{"model": "image embedding model", "init": "trunc_normal_002", "optimizer": "muon", "muon_scale": "spectral", "learning_rate": 0.029}
Rows from block 4 of a small image embedding model, named by matrix and row number. Rows with one number belong to one neuron. Each number is 128 + 24 x the weight over its row's rms, rounded and kept within 0 to 255. All counts start at 0. Numbers have three digits each. After the name is the row's rms in percent of the matrix's.
After each neuron's rows are labels from the 100 images, of 14976, where the neuron reaches its highest value: "responds to" is what is common among them. Only what is clearly more common there than usual is listed. The data: retinal OCT scans (Kermany 2017). In brackets: how many of the 100, against the usual share in percent.
# fc1: MLP up (model.blocks.4.mlp.fc1.weight, 512x128), inputs 0-127
# fc2: MLP down (model.blocks.4.mlp.fc2.weight, 128x512, transposed), outputs 0-127

fc1.475 151:061120100127127148126162126133139119148165132136158134138103140153117097167129107145136098128096115113116100131153122157108162142127119132106119125094193099078117168139139147114138131131147128115149150131130146112087084157113112114128131173111149102091122140122104076099108120100100174095082136122140130142157128101137109157093127125158137133143126165118189132111149131194137140116108
fc2.475 140:096121151085135121114155108140086123116140124149102137144116131161134165122082121132134120085093110170120158126098103136174098112119119065109108092194141103110121173117130123149118145174136155144154140140137164120145076128132088137105166194132140169127140139139138099124105104133123130144128138144128148135168128112114118125100099110167121142102128120150105090176117126130153131114147
responds to: finding: choroidal neovascularization (99 vs 29.4)

fc1.201 117:097097095137128117084130144167123069153158129118165088156156146141128158117143122145146133087104069112080138147097122117177095135142099136138117125123120135099136153152103134146101150122165154114172146120134128111151111163151105132161158138130123142159131105124105111141130082120117110174158150155135091163097163091097112114136176142114130121124158107117167109122124100133099134133129
fc2.201 108:191179138110148134113085150127087140113103113139173102120129141118096148101150120101122151138144135171140124128122140167187156178121134110138108089114129118097121166124125127145180132125096125100122145113147128146133167099098122180156179128103157113125113099139135144128160160184122125113102151091113151143160094139138126130121144148159134127095131130130140147140118123159141090156147
responds to: finding: drusen (95 vs 7.4)

fc1.186 090:119181083142110133157098151145132127124101088147121138101103086153091160107134125133142163134130133120123128122157121122115159123147173171098139115124118135102130124109156102092160111159123117109151149137140157076122120168132121135100079125123122079114118108088155104135125167112141135151123070119117149172114126111106140173154149112124124119171143154086143120172142140171133106085138
fc2.186 090:100132123133147168097120108126177178116149094140105128105110100123119160136134102141097142136130118152111117082140137108175133148143171128110119131082116145111112119103131098154134104139128118094079102120126110097108137132151158093156138108142166148133157157114132150108152084156125151134092121116131145099184123111098124106101137068110126108169116147138156139146109180125074118095127
responds to: finding: choroidal neovascularization (99 vs 29.4)

fc1.483 110:127131093127101124133080139139133102149156117120139139125112140152134157097175115111169145188157101137163111138119094138111125119134101118127126139105119145137119102145117145113163098109117160117123161108132124113117119141132116186126105147113104127163095072117120140108116114160063123139144122140120131163158108136103113098105107141097095145168089147157162167073155121148129114138192
fc2.483 117:158130148141159163146166189127126143144139110125125127177135134145114166085104165115127099153118129120148162122121139092109076132108136134167168128114146139138131135144075142086140113105138151121160153114107126132159113098149116117142138134113142142162118150128132143137156133164175153138154110091178163138107151132136140102179116123140101111139139153139081128136150177099100170087107
responds to: finding: diabetic macular edema (67 vs 11.7)

fc1.27 047:139103137121159108130115114150110127131147116093117170156147156133118146141137112140112056087120170148154128137127126103139146180103127116126114143120094133143128164156100103087131093099144123162138148100169116137069107105113110143108174133162145132132123112112125119096163150140122036136157096128136102139143105117102141123130126136114128122124122129144169115103140121133182121146183
fc2.27 055:161154141095149133104192166111114107130144126125137119168121094105140109132138136117167140094154125100126149136135161157146093112090122160110181106119115142128086167133137122090144090136137105148099085149094094110136130103162083119119135118144106124182152156123101068124114124144142143099134142108122109108112106153116140107165118114122138121148141151099089153141161167129139164119101
responds to: finding: diabetic macular edema (78 vs 11.7)

fc1.312 149:132182130131147111121151139125100066144122121174135137166162158138166109107169154141143127113154130112152111111139114146145093167113115104130107108114131160111151140149147099149110139120106113134085186099082113156144111150107094110110135052074121098121152102132172120140150136113110143117129116126091143138126087102144107132119128133137112105146127126075120141157162135147155154131142
fc2.312 125:185168168115119173146106157137112151116132173127135095151150134109126164144134106154165108097111148135084124075075097132155114156167078103149132137119074141097110126105134158114144095158143143143131158082164100118091142128084178121143109119142141134126145085131151179140129127154144131141137143141116122168101147127136148134113129115106112098109125119124092136121144136127140125117116
responds to: finding: drusen (31 vs 7.4)

fc1.263 107:115170149138151137147164134110131123127120110072143111093149135119104114093125109164109094105089129143130124167105154105129159133127134124155111156119126129173133129093173110134105127142144110120139113151111143111133131162125092138113117143087111140168126122146173090153150154072113161118092105141116092129097135105101127121123139189134166093143103090142138105153155179183135129117098
fc2.263 109:136120148122156136123130125140123128150156142148129135154133126143140151096164115104097066109089102106146166044147126110132121106165140111130134092144091135141135173160120127123103111112140143136107128142128122167114095143185058108096181110122128124138109124145139143131136140122161139141200134128131112109077132197131101109121131110106125138141120124121150126126115148173128137128141
responds to: finding: diabetic macular edema (90 vs 11.7)

fc1.356 087:126083149145145123126123131132144127163132130168117127124115102149109131153134123134119167101142144141113156108084139128122135185159147137131103096127133148136115076103144147090104093153127115082152107072128146126140087133108134141173085098120178127152140108130151150116154147059106171090128136137132129119134093105147121145144115144138146107101109133093116125129109182171178148153122
fc2.356 091:137166151133150101111113115143178122122157132128134115151121077132151095123136101110119133147127098127141123109116105105130158155114169128171153150125116149128105169125115120116142128167186154138106055143135108134109146108134125106124161137091094173102107150097121102112143131113154144135112147171151123167137169166094142142181124157098097136100113145160155148105139111132084144155117
responds to: finding: diabetic macular edema (94 vs 11.7)

fc1.421 030:144170111195134114104130146123144127147125131150120094181144145153128128156158123152136135129124102108161164078111193097127154097140091102120132117067132107146129121100154127095102151102138109118140175133122099119138130114144106112103163102118124142127109164148111147110125122134128105115174158111153123098119165095152156098142129098092104134137091118098126148135118118129085162169109
fc2.421 036:142118111100124165125124189126176152144141149166115110148120162149150128120136106148117174171057081148151107138126152128123163103122140122099099086086120168111143088105099156144107134127142118128155116141144152093146129112102129140146146175140135135107081093101129143111092114157159165126098143126116138136118134124175159109115133128126132145137104154134140155120146141164172119163121
responds to: finding: normal (88 vs 51.6)

fc1.258 078:131136092090147155182129128150173147139133122146100155077134143149156130131113105126123130133129145129131164124117126145122137123177125142130151162160169127138134096098091071131134124106161128177114099136143152122108110140119071103105154150098162130104085112086132131114167121144081111153176166154112123095135063128145097123114129156109115130130123135119110100116120137091123121152155
fc2.258 091:134154152166089123122101120143130126095097097134100115126127087105111113123144090117152134130127143099149127121170106056120100088103136104114081159128151152113165131177099200103084118134105130127110136135128070152121101129137116117078125135134125120159113132124120096079126143128092114110120164105142120093124127164152120111120136102169158136123110084137132152139129121138126158148105
responds to: finding: choroidal neovascularization (74 vs 29.4)

fc1.248 083:108134102114143164147133146168164116119160127116109129122127102164142138126134139153158123165073130127107135150098124113167159118159112119138133137092086167134101130111132182085113140135102119138139130136133161067169130149161122181109136131149079155132088086072129108150103119152127145142123135130172129135125099103104145117115090139128096165124136138143060113113127139146112113133124
fc2.248 078:120148106146118151137130108116113113111091106080116148135130164111124109109158079147076118108143144133137132155141136162106111061158122120131152088171086141147065156112151137134116143098144104121144141097119161128136107128106137099139142143161143103163142102103106175115130134096112152110128165140122141164077129098121135142113119136129121091106105102120125071162090138148129164105118
responds to: finding: diabetic macular edema (38 vs 11.7)

fc1.330 071:110167090159127180129095099056172118150109083112122091120102131117132132123104119133132120140143125077137135130130143086158150145176095095153140148135113098127092152097079153116109119112148157147181136126171133107112101149147088140155150132121112165144125139116119150147121160167123121106133109140128136136147162093142161118124110127151147119122106117090118085153135136099143161141142
fc2.330 074:159136190138117166119121146128112114166147138112138128102141152169136161165137133111140108109093131143145147158124127116103139106102156105086176122124166143112143118147151119116163118127129163103156139115154119170145165131147150083167142149090149192104122128157126145128101155098158115132160100137150111166125136143117100085117109130163088097159142122126133150134098149130143167179130
responds to: finding: drusen (97 vs 7.4)

fc1.424 096:157100094156092126088121111128097147107071162132174169081134181142145131143147099102110138171121110131122139118092133139130156112168130107125147114114166163094153108101146115092151110135140134114118119126135116134104160124160117100118118143153140143131106093136150117160176167181111168131170108123093143114142101101134117129109151107148107134121089135093099115106126113110169126146148
fc2.424 089:141126136105103099120089134105165106094138102145168128120087080112139099106113147095163112147149136094124112142074129135103144107147142113102090128103121119170181094134106158105110143099137162087116129168112108109082126120093157106130117106160131122093126115119115120103083098131126160097116142118109093106102110142163136134123142106161158142152137099167133130131121105121131161074131
responds to: finding: choroidal neovascularization (62 vs 29.4)

fc1.264 158:121137117087087129102095121142111091146133131155108137087118145127111139104110130096108138096106122111126113135142113141136119107105162146126124171127132112121161145157164151110130124172120119188130105152136077128140095114158153141130147143120177097140101139146140076125106162118101131107125085164157135109143128113108150174116125131107137152124127149167180142152150168116133061161083
fc2.264 138:131131116108134168124145121158106085144124081149117145133145152140109159128124116168120129132123123175129105166114152136168140092128147112128119077131156106152093174137150144138095108130120132105094140152120145102105110126149111132126094133158104115113111133112195129119152101163106142162136177146173139128155101165121121129117170074149130119123125097160135113158178124154163142179140
responds to: finding: drusen (25 vs 7.4)

fc1.394 066:116102126106182139067108129090125123128104136132147088120134132142116156147123110128133131148140096151131157146116119141111083100109131104100156171105158113135142157133187130090133107121110142145141108145130155128115090119138146124162136133148136124150137141163117153155156080099124101126192095154097082115132120103121171120079154180090125106150116149102100152150161132113139155114117
fc2.394 069:118157147110141160095127162119073077110114089166139135107148160119155122140141122115119113096094133126142118139151166107127063142132138130119140138146147135139148114128143118124113157100139118116089125112135129129150115078173174143110104145101109153143119110111121095124156130104141180139110092143118103120147140172068149096107116155154169128123139130151113168130167077119092154099122
responds to: finding: diabetic macular edema (86 vs 11.7)

fc1.9 123:120155125095133161106151132128104112102144172105122109123137178132173140106147107136126130176144153153115119123121111140150156149101091133156183145158110103168126162126124118140098137132104108100099166110141161102133110122129049092122168121153141097124149155101128155127093156091121120146130105131069159112125105120114126138097090151108126165097128144108108130132165119108141149152103
fc2.9 106:118138095168122131103143112095105164104141135157106146098127173107151151109126165119073125140124151135100129118104133114141164123141126088156134141128168148129103102148166119108076104113107130106146138087130144115131120124143145099130131096079143096177125157129088074139136147107113146073175156136104099145097140129115159117129106108139154115089160160130126163140100087136117154141116
responds to: finding: diabetic macular edema (64 vs 11.7)

fc1.455 077:176173112159118160101143143128123118084123121133138102139126083093172133093183138138135128096144093093139129147116137108137126118093142121138100114110143153151135146143102081153167118109159139100108119122145134156114159126141102128089135128098113112123129170148147128152119143106108147123166136130122174092177110091106167123128123128128151174157122113123098139141139143148077071119083
fc2.455 072:087106150127121137150113104130151141133099088152137139081133115163135123154159118118126163127162136162110137093102111159113130119157087128087077151116161143094180116113165165096122147135136121125144122113146117127070133121163123127116128135115163101166082113117134102126064128138154141161087152161134138095139119125126096083120131125117075119156139124112150149110144112145160096144123
responds to: finding: drusen (25 vs 7.4)

fc1.225 091:153107148121159119167144144163110133125137136100143160160121099154126130094132151141123119101117111151121132138148120078086156074130116120106119138089100132140132095077159111144140102141121093110128158141145126134132094098196103177135097164157141123172130149145138135124119144106117101088102146140126109113124153102124088187120124140129094186115143108108124086152133130169127140140108
fc2.225 099:168109112101173140138126092090102126109147127128131129130112106133115096162154075134123142132154151107170144125103130083130134113145166123153127105105124146120140154157119133117111161169173152141173116145120132127091109153102136144139140129133117048080155131092141134125117127125116109146125103140124115144151155152123127138098158105126143147152105079163165177125139151176072129133148
responds to: finding: diabetic macular edema (52 vs 11.7); finding: drusen (30 vs 7.4)

fc1.505 036:095123098158119117110114135088146110138143139105138154157143126157125097094132115087138157142122106121099165177124139130114118105180118153092125115133145087097160100112115094124144163145138153134093154148153185138115149150107079151113125109120132095163099138111125140174151102095131123098147100142130109135148122124157131163076077172131138121097117129142152157094160118127142102138158
fc2.505 042:133137134124113097093152121069125125091080090119148131157119112103127180141147114149155097160120099120118114113103122079091074110174150132146137138099106109135133092174113158150145093105165108088128135104122102147151116122137152124064124118099114112161128122113100096141119142136128151118141142066108153112163135117104132154108128157184135132115093122101141121117116131140115132130116
responds to: finding: diabetic macular edema (47 vs 11.7)

fc1.489 123:134103139151136121113168162141137121153091136156136083120124092103104137161115138141149170130123120149104211118145121097159144148129148142092124126113096105160140082076146114146149182166143117083111111092109136104136155139121131064133119095131133129139108102145163107150101115105122159135118142112150102165119134087147155111137130120161100114150117121129157105101118153133142138165115
fc2.489 115:114133107149111082117192112157123115138162148097155158125132110120136096112141132082113121160137122149137139097146116106108123132148126131139144113114121155127084144152146078129145052111142199139124123124146107129097122136117137127067070122112113186108116156144079152129127120129110121133161116105131130149139115134121145134152100173113161104100136143090155124120138114134145169134157
responds to: finding: diabetic macular edema (77 vs 11.7)

fc1.490 084:092121102096176091137098162134143118156113104157113145120117106113134177116133083093131107131162145089093158151127157169102104152118132120113111132117115138148138168088089137133159109139089145146116142123111160144116085121107092139139177119129180131102118136148161121103101134179131111140165137135080110120124197116114145141104117135114116101134123143172127114122159113122140113151141
fc2.490 087:116143130118104110141117142128163111121109121120106158185118156143132155099122148110139146129105119136168127158148128106145159142093107114159136160105112178149141124161150125132123169147121133140132157147117141132146193121185123168168126161121117124115155149119149120141165136147124120119099176102155163124161147155125174142090073170128077156080124093123119122116115117140143136117166
responds to: finding: drusen (88 vs 7.4)

fc1.448 112:143122119147147115101122114106172146137173131097116144136146143134157123078106104140087121128179153095070148150140123126109142128146145097127135128177104166108193091106113087115123122159136144133130136110125171116107144132160137111145100142115100126148075119094153117105137120154109163140178126102158110136178092110130124119121134113129141105098138097093157116167134152153135096112129
fc2.448 114:169140180067150121138134152080095152134115120160136142139100120125133141122110168102164130115138123102116136157170125133132125126102131113137118141106103104135134123120086113078104141165117137143165148176141101108127152121128152145102088126101154164158123119098108150091107115137146176122139171115108098177161118088172141134114131103152144113131113142163147129142170102109170147136144
responds to: finding: choroidal neovascularization (84 vs 29.4)

fc1.377 129:185118161145161141104135123112162065100107100153123173151188107112148119119127131157096117148112078122140146127149179133122109111143167155134143124101134156117157102112123109168133103156138105105121132119160112127088075144135158163120128119096122124131084139129158112140124128132131135097155149163094102101135106105106110129114127095155104091122125174137089131131119149141113170149117
fc2.377 125:144136090117163129130115156139113143133143159114186145110131145102089169159104105143120116116146112150096143094110081163146166160111152147127115117143167134105163123108084156123116141118117125147123134122103096096099116122153137134111133078121152077172131122146141113159093129084148128139120110137117105086137123127097169088100100095178158109141125124138134172134153133179147127135126
responds to: finding: choroidal neovascularization (91 vs 29.4)

fc1.429 084:124122143141165122180115132130149157131144110103151100164124172128117106083136135130122140111142154136084113129135131184094157092092120124129147121123091148135127141139097112146099137155126103117112137098093138119110111190106071092157156144088124112133125146102074167126191133126129136138130118135135097097152108143109115135114166142153118113189117174118135118110137108174127131116139
fc2.429 077:108139111171179136108136125145125138146100118063097128116109152121113120164146178097111114153111128112157141128122083111103089113135136123142093120116127118142124132095160148118096100118123150115129150141090141134151091117196119105133074145111146142075123121187165101127119109148147126149150119124100109138146189123127105111117133134109128121143112076138118141093102123142141132179153
responds to: finding: diabetic macular edema (65 vs 11.7)

fc1.165 063:127163140146152124080096179107123104141133129150111139093109119169141145130124119125100177090123135070144115162095140135150126156157122153115121132144139142104134154139143160135128103106146173130162096144137137132113123104157127087127129160139131113096069160160118116116155106161106112117112125116159115136122112093140136141065111155145151085165136086117130142112136139114081124081166
fc2.165 073:133126131164094140167149130174102167187199151114189119113149124113133144093134102135135183121111117153117114151138140103132128046170141119125123115124114139109141120145141144124132102119107140160115102145162092113154135115118115156111094171132165102165088136136129149143120134085128143138127094114161130136122124104140102104152123124086091111102137141130142161143141139096140137138127
responds to: finding: drusen (28 vs 7.4)

fc1.16 071:120133123147088133174071117145154125132093129172198138155112112130159101136119111123108119122112156113132153082113109130169144154179114128127105162121105097115142089110142102099109189107118129157113101110116099089153124128187115139125144175127130119155104148093151110113150119146113138123147132160142164147102150130096104115103102095137106179110105127123143121117135130118149142142130
fc2.16 060:102102133134127137139138103136133119149130107121145110127135112148076137093146149099114110167124137106097170127132104133063117102118164153153139145120158128135114064130132123123117152139083158104130050137121095115098152115167141138139110172154124116102105102085133105110126092138134107135089154105112145125141086103127066117139113141161159124189103137115144120113102148128126143143138
responds to: finding: choroidal neovascularization (60 vs 29.4)

fc1.253 041:154133121135138081170097144161121117176095110125106126160136124129121121140110118159154139102107155099140106119122159128106157079139143128166185140095101163090178184106129104112158109131129085161139122124108094116167160194114106137096112131122128099130109115144145147130138151127113095143170144133132129114110131122166127106109123136097114090166122147113155140096112139105101094139133
fc2.253 054:147091144151127093121123144177080146121156122134105087125129128113129109106148131154150128096141134091098121157103159164166124121115104184070106106152067159124145124118141164176104152149167162080116144157158131130141133102145104165148154122108102116088134145117098145103112129146166145141145101139157131127136137163147140133120128104116071123138136148120150119131139098119161118112114
responds to: finding: drusen (35 vs 7.4)

fc1.346 167:121140135120182182127181131106135089141141103158136164117145162117132151153133123076131115171155145109105133074093171116133089135155137103123154106142117140152146124131143098124124083137132165162126130108128107132133122122096115124088124113109149127103138108100070110116148109142119110128143188123115133153114150109104130134118144121094137117169073127141141092135173139119121114187121
fc2.346 150:128124141121093113070066126148169102127117123129112135157096125152120152124128132098126128115152128111129134130110086064105097135101136104113150125141130139128151181089132136106136129169128127116138108160149159106146143162075135110119147109137130149156130149116107149122128192089106115106112084097133162119108145143160162130142113128126155175082120120140134125101121162125192117115155
responds to: finding: normal (87 vs 51.6)

fc1.492 129:091151083107103112094139128135133129140108068139134131143153186157104106130139152162118154060119122177157144161109128150130124135189098099169136125104112113110166134135104130116165178129135063129123128149105096148126134126091115126091125117150087137149154142133109117146148136115132136133141123116151129149112111092163137156129122133124117101151148123100095109159121135130120073138150
fc2.492 123:117122105147106151165119104109133159082142140103153150127168113142118108099109155128121143128117135167057138110159121081151156146155104125142154093111122142130124132137102143178112158101143154135112125113164084140112129125180125138145127145114135064155107142119139141107151163192152140097074096109142131109124134143129120166149139123093135156146153145102114133092148101120145129131091
responds to: finding: diabetic macular edema (83 vs 11.7)

fc1.224 071:119120114136133154134133151124152113149144127116115150176123164174118106153152104105111127146132138134107159149102162093090143115105083096102100152108096149071121116142118089111125148101134121118172072115156102125086098115109123138127119122123135101141113162108109104121153157125129146171120106134135128120115132129140123117135128107131155147118163177120230148138109155136119139182122
fc2.224 084:159135176101141130119147130121182154099136094104101089163138109129111173109135149149145119141112094123115104121115135108115093142148125117158127117125112164168065128101129112109115120146123139118116188188125176055132100153096123140132110135122146129115124168107139138120152093129112128142162125156135144095105172103150134136105121123137118116149162135086159091134110099128139100142106
responds to: finding: choroidal neovascularization (93 vs 29.4)

fc1.494 090:107117099119178151159122146153152119147149125124131113110161110142117153160155110118134152147112133137130122159133098142128147129125128145135130175129132102099139134142114150112141138114128136127175108086157117102082131119149104138143070122137136115062118101090157102105130092135134118153134059128084144127140131096182133147127133148083114091132055140109142151148135145188123130124122
fc2.494 094:098128112126180128146109115109167107130152093101126089108132106120132162126150156090127124174130097142140147140144168116147118127148133091139130134139097107095143112121147146145113162129114138149064148148107106072144118082117170104190154168129153142083130132100122144154113145114136116118130115141148120129159137123133128183132111139134125157195160117162091116173125135144120138146141
responds to: finding: choroidal neovascularization (96 vs 29.4)

fc1.132 122:101115124150121125113113109107082118131116195134134132144120114114123115124155137120146123194120170132108126136134146149144093123103124126125196169141123110104064107149128119149151118138157120147098157170176118113132115117154124080108195122158082095133099148099111094131135137122139078142148139122114099152153111097087138155126106113093119123141163140141115158150131139124125134107135
fc2.132 129:127166130102108138148185144109165138103094128137178109117112125129095126124108132150120129129127153126116155147112124151097151121167142191157137195139122175129138187089129112137103114156117108139145117120161131108131152123134133133084139115135118141155100135120131141133180122138126093116137120119103139145185123130141149139175111158093142150095126134142142121150082157175092112146086
responds to: finding: drusen (52 vs 7.4); finding: diabetic macular edema (36 vs 11.7)

fc1.262 060:124127097158102134102165142148155125131122135169110162139148135156109117155124131129117137140135105161098111116134116140134104144097130138101128121118158135140116131109100148122145130104125147120146130106140125144171134121111104192117107123189123089120153104123132150153068117114093133128111149150074111148059134101110136197102140102144192154130107124100150105107122090143116129094176
fc2.262 062:143118107136139112136105117084118165143130121135112151112113162116086153108106190136118065138123117085133141148127117147114119173137141109125110129150130143112141082121160155105110122141145119141105125094151140129142159119167109160122126160111134106115092165151115173115123106117128146144079120116067153112107123115118155150087127140158141122059171135098105097097122115089166139150119
responds to: finding: choroidal neovascularization (59 vs 29.4); finding: diabetic macular edema (31 vs 11.7)

fc1.458 117:149106104151098126139166117152127113095127118149176106131118124110117122158110130119147138115102144159149124143135135108136154131116093095117112091125116090124056126128101120156092091097107124151103109098156122141159166151137076139175174140138103185164135111107104144124106103154103126137169148160114102135132152121138113133115154101153148121144156134134147136162125155064104166147116
fc2.458 127:096172154159128138166099143178112175151136122080115141075166119121105102119117118080104115091162111168143102111114111152141160126147152083123142116167129128139106151097131135128115178070124161153153113113120114113132102124151142159111166092106102159146139091122110168134125166125164110120109154104109130085114135144152126125104123155142152123142161107142123114134109116121120114121112
responds to: finding: drusen (76 vs 7.4)

fc1.170 109:110180155134142127121121116084125109127195108100108132154105116118144148114138138171144149109072146117157144128162171120089092144149106117156109156083144177140080110117105155109139133132103098190150161122101124149143142107104132133131132118107126129088116104160137126124120124122115110134144175134131140129123138096097109142149138089119118142140146135128103124197131094087101120156133
fc2.170 098:130122128129125130118100137127145089185107166093132101123158152103121147118082125133170112131154145165069106130096123150134126133153118105117090093162161142117157157127141111157127150154152120115107137110140158110136121117195170113096089148138158109115100142125148122101125151136106098128137167088159153148150090117135174139119133134099166108130121099113082083098125162122122138137121
responds to: finding: normal (80 vs 51.6)

fc1.425 128:109131129114136096117116120091132166114112114131154139111125085132135134127141121113120128128093094129119154153137142137102115125094113158158113089103102153142163090130103171106160135108108161143153117116139089096107169113131122142166146120107060129143109128160137095178139169148125118108153108131164176116110090114095117119145082170166133146131135146124152179158121134104174159120152
fc2.425 140:096158144142115129100094147122124099126125134156093136158075116156114135136140167155129097149133122117151160151156147103152147130121127126135149149134134090115089106134159136120157089123114113117108129128131099117175157088132177093135146093115141152135173194159161084143178159153142119139145104131116174100125138137112134147135168160109163141167118161103126128108149126161138121154155
responds to: finding: diabetic macular edema (82 vs 11.7)

fc1.136 064:119157106123106199125162132122163147124121115109131118142125098137140156073138122108089122136133136111093099113138137085162151135115170113162183060127109106097131131096135115118117124114124125128124149128134105066160094149115110142158111158139118197157130126102123123135121127162116127167133125110163098093133135109141136115138093114125158114146115138080152121139157105140156169148142
fc2.136 062:117151124132125110114071118110135133137143107098093121134118109099118113124111071142127131153115080112149105200162114149080146137139103113111095136121121095111100161120131161141163121114090095132165147178130147139128107134136130117120093138088154125122098136155168116128137159119136110150148158175110133135147107124118146180089112170148069142124116114121145153154112176143128111133136
responds to: finding: drusen (86 vs 7.4)

fc1.508 056:098116121118134095146134134121123140147085136111132144121105125185153161133120098124139125108164162160152132126109147111105100125161159154139110111127153154126146150125132099138081123142137114104165143174149125149125144135164121144107085142113132110169060097140144096130119127158099144151156106110097103151167077121098090137098120144110091157109085095111142130138146091175136108127164
fc2.508 050:112143122106119170099119143104124159130124121119128105139129112134123157105163123104139133108151093132135112096120144105100102107118098085105125164116136131140128104158094142116103116098131102088144116119160105118104104128082102131144124178105120166122144118125154109092149105137086139085044076150139120101161119115089105122101121112141131130155081154121102172116122163130071140128144
responds to: finding: choroidal neovascularization (93 vs 29.4)

fc1.370 093:124090088094113117113101148143148106153169152095116124126094150124183157136099104109130136087142135126146138140124109171133142117142136110112106166134187128118143141114163102115148156129172119170106145137153112112140107146141111114089135131103126105146162180098162141137152130143086106126132109099152088109103106104122143092135114151134159140087076101098161095160133144168130125120146
fc2.370 079:142110164135166105138129179117142169156129133098138129150109130119124138137146106115110145131125111162107135096189094111101119120134110148182099174131148139149167121142168109158138087117130101119106087102117141139125112167095122149103166122184187127143115136130153116108155130109142187112126148122107120098081129143111148118128153112141140098149097120169109131137104123109174120154116
responds to: finding: diabetic macular edema (36 vs 11.7)

fc1.177 125:163162107133113120096156161131147127104118123141141097132149118131172122108118141145139127104132143113102123191157166111113146117124144098097106105144184150115123138125101123165124081154140130130107114110130138076118177150145091122088125116152093144174123143085137131106119156189119121124162126091146112093194100109106130096136154128125108107132107125151132115118149164126085112129105
fc2.177 111:107154088137158131149139143151128099104132126126090120100131122139107168127109084119099115163165112139116145090113107164077138139112134108137083115141106106114155119117083118139108174111127123123164143131133143066066104128135130094129158145130126129138128092099124157143144107151075113118089120166100138117143124110151115154088175099116112115172091093126149118169126120106143147125109
responds to: finding: choroidal neovascularization (72 vs 29.4)

fc1.254 084:156155119135103131128116146112114161112108103185135131088134176144128124173117154148102128121109118105125138190089129148103087171124123142121126121125155177136105170120124129095151149145083141138107092108185104124158098150136131122158141125097118122131095147129120082161167109152111095141119137101102104168117132116130129120092103147156097115157111108113162139129156111141086146100109
fc2.254 094:154107096128161140158182089147103143087121130139182129142115124113124109125102142177091138143098141107196126139164143136144128108143132103134130138134099149135114091114103127110128118136143129131155142153159120151109124159135139162137153152131130129176139115124172145120187142100132069137138111133073120107164103118134135146143105129125109160186106098126092158156122166153120118140136
responds to: finding: diabetic macular edema (55 vs 11.7)

fc1.174 128:132136101123067124131138120163173123072151133121128102128111144150144117103097123114119134120103137091132168153105162160121122131147112123168121118113136121114089133116143091122148154138111165132110106133157126080134137166140114103133112094074099155147142156129134110121117121111107106114109135127146081106157121114144086167117165150133140116152140217118165155145142089176132118135141
fc2.174 122:119125131130166112063096139158082112130092083127100135131103107132119148090120106138163122100123106124131163152115108119129152107150073123122129114153156134110146070117127171165144139136133162179124113165139136095120156125115152144148137151109196159121118137137169176118150094108132128138144111123110149121147157126128126167109092128120124141132127137161192123158147111113148107115139
responds to: finding: drusen (68 vs 7.4)

fc1.80 154:139101131126135075138106143141069096089152155109111136132095121101117111118083140145124153082141072115131108134127106135140078150186144121181153128136136132130152151122118143106150146137134138167128154120107153132160096108137097143166148127139117102148112131131139150099107122138163089167155124117135142134113116111107105154078106108081123149145135163149135174171153150111145095125114
fc2.80 147:122126124118109129120137107102098090127116172086140122087132107100108092172155099142150137130192064139110099121131101095151118092170151093089116155128141117143171106070095157128140151103110158123158141167153142129134131103100123125103104130126129101106118115105110138103131131126184113131143103127119126146182136109158093128169118114148131151123140142154121138119104133164138150146115
responds to: finding: diabetic macular edema (97 vs 11.7)

fc1.214 093:183179107112158143100150140161127091104150186114105143106120098119138104114136130127114105147140104133111130135117120103134159124107131085111141157113153186106155098106144092128108171147118134126142144129112152123101130139130108043163108146113084100173125146159167129153134169134118097152117122139100097144141161071144115096141129112102132114142152118137128145126144128127155118110123
fc2.214 090:135125094104132116174159131104095112102106130161122131138188144107108151116138129115067150148072174148163130115140148159166134151170148119129137136169151158108126121149144107111118102120146160148086158118123123115147083127128097140164117129152146143158152174148138096115116137082121118142087137155133148108133137182145106118176117106135111128170127149115138131111100141116123135118083
responds to: finding: diabetic macular edema (43 vs 11.7)

fc1.216 132:100109174134157145141133160130134154095141097113141155076179138110130118104189143070134098133125133118124087109145093136127143091145116116113144139088153119127111156092129140105135114153154145089115138114124145134134111143118110142158139105118137120106120124118160147123146150132133079149181120131158101067140134125143123186144141102125106126137071142143125106141185117155088109119111
fc2.216 139:127110146120119129164128167159111109143120097099133119125115125119137082153146155110152116151110112089136112115112109138129107122142155119130125102091165126109122122134114092121062079084139131125140081179148135134174172096136182091130089104142126116118155112081168140109155133147134129147118106114134113130168099094133159154141146174153156143145089131149150168122120122158103113132147
responds to: finding: choroidal neovascularization (66 vs 29.4)

fc1.140 148:136131146132075110147134124103140098101125102171116110154165123135112086140146142184117115156156112143127161151127122111116135147136126139088077122123103157112137140123146092065136140133111145111172131124157125141169156074134088117127088110099077143118096111142104109116171151144104137111114169128176144136129131107158158109097142154112140084131131143117149130186137122117145139111140
fc2.140 155:114155113097128089128151081069132140105138122083128129116124125137112135144126104127115153136128110134131140138142163148134114088136123132122127127132176116140143124145121100126189141114118153096142136117133079110111135143103165147135129135117096130159120140121052128093101166117107108115154098146161140130136069152159145125056078159116124125145125111165114102116131104127154098072115
responds to: finding: normal (89 vs 51.6)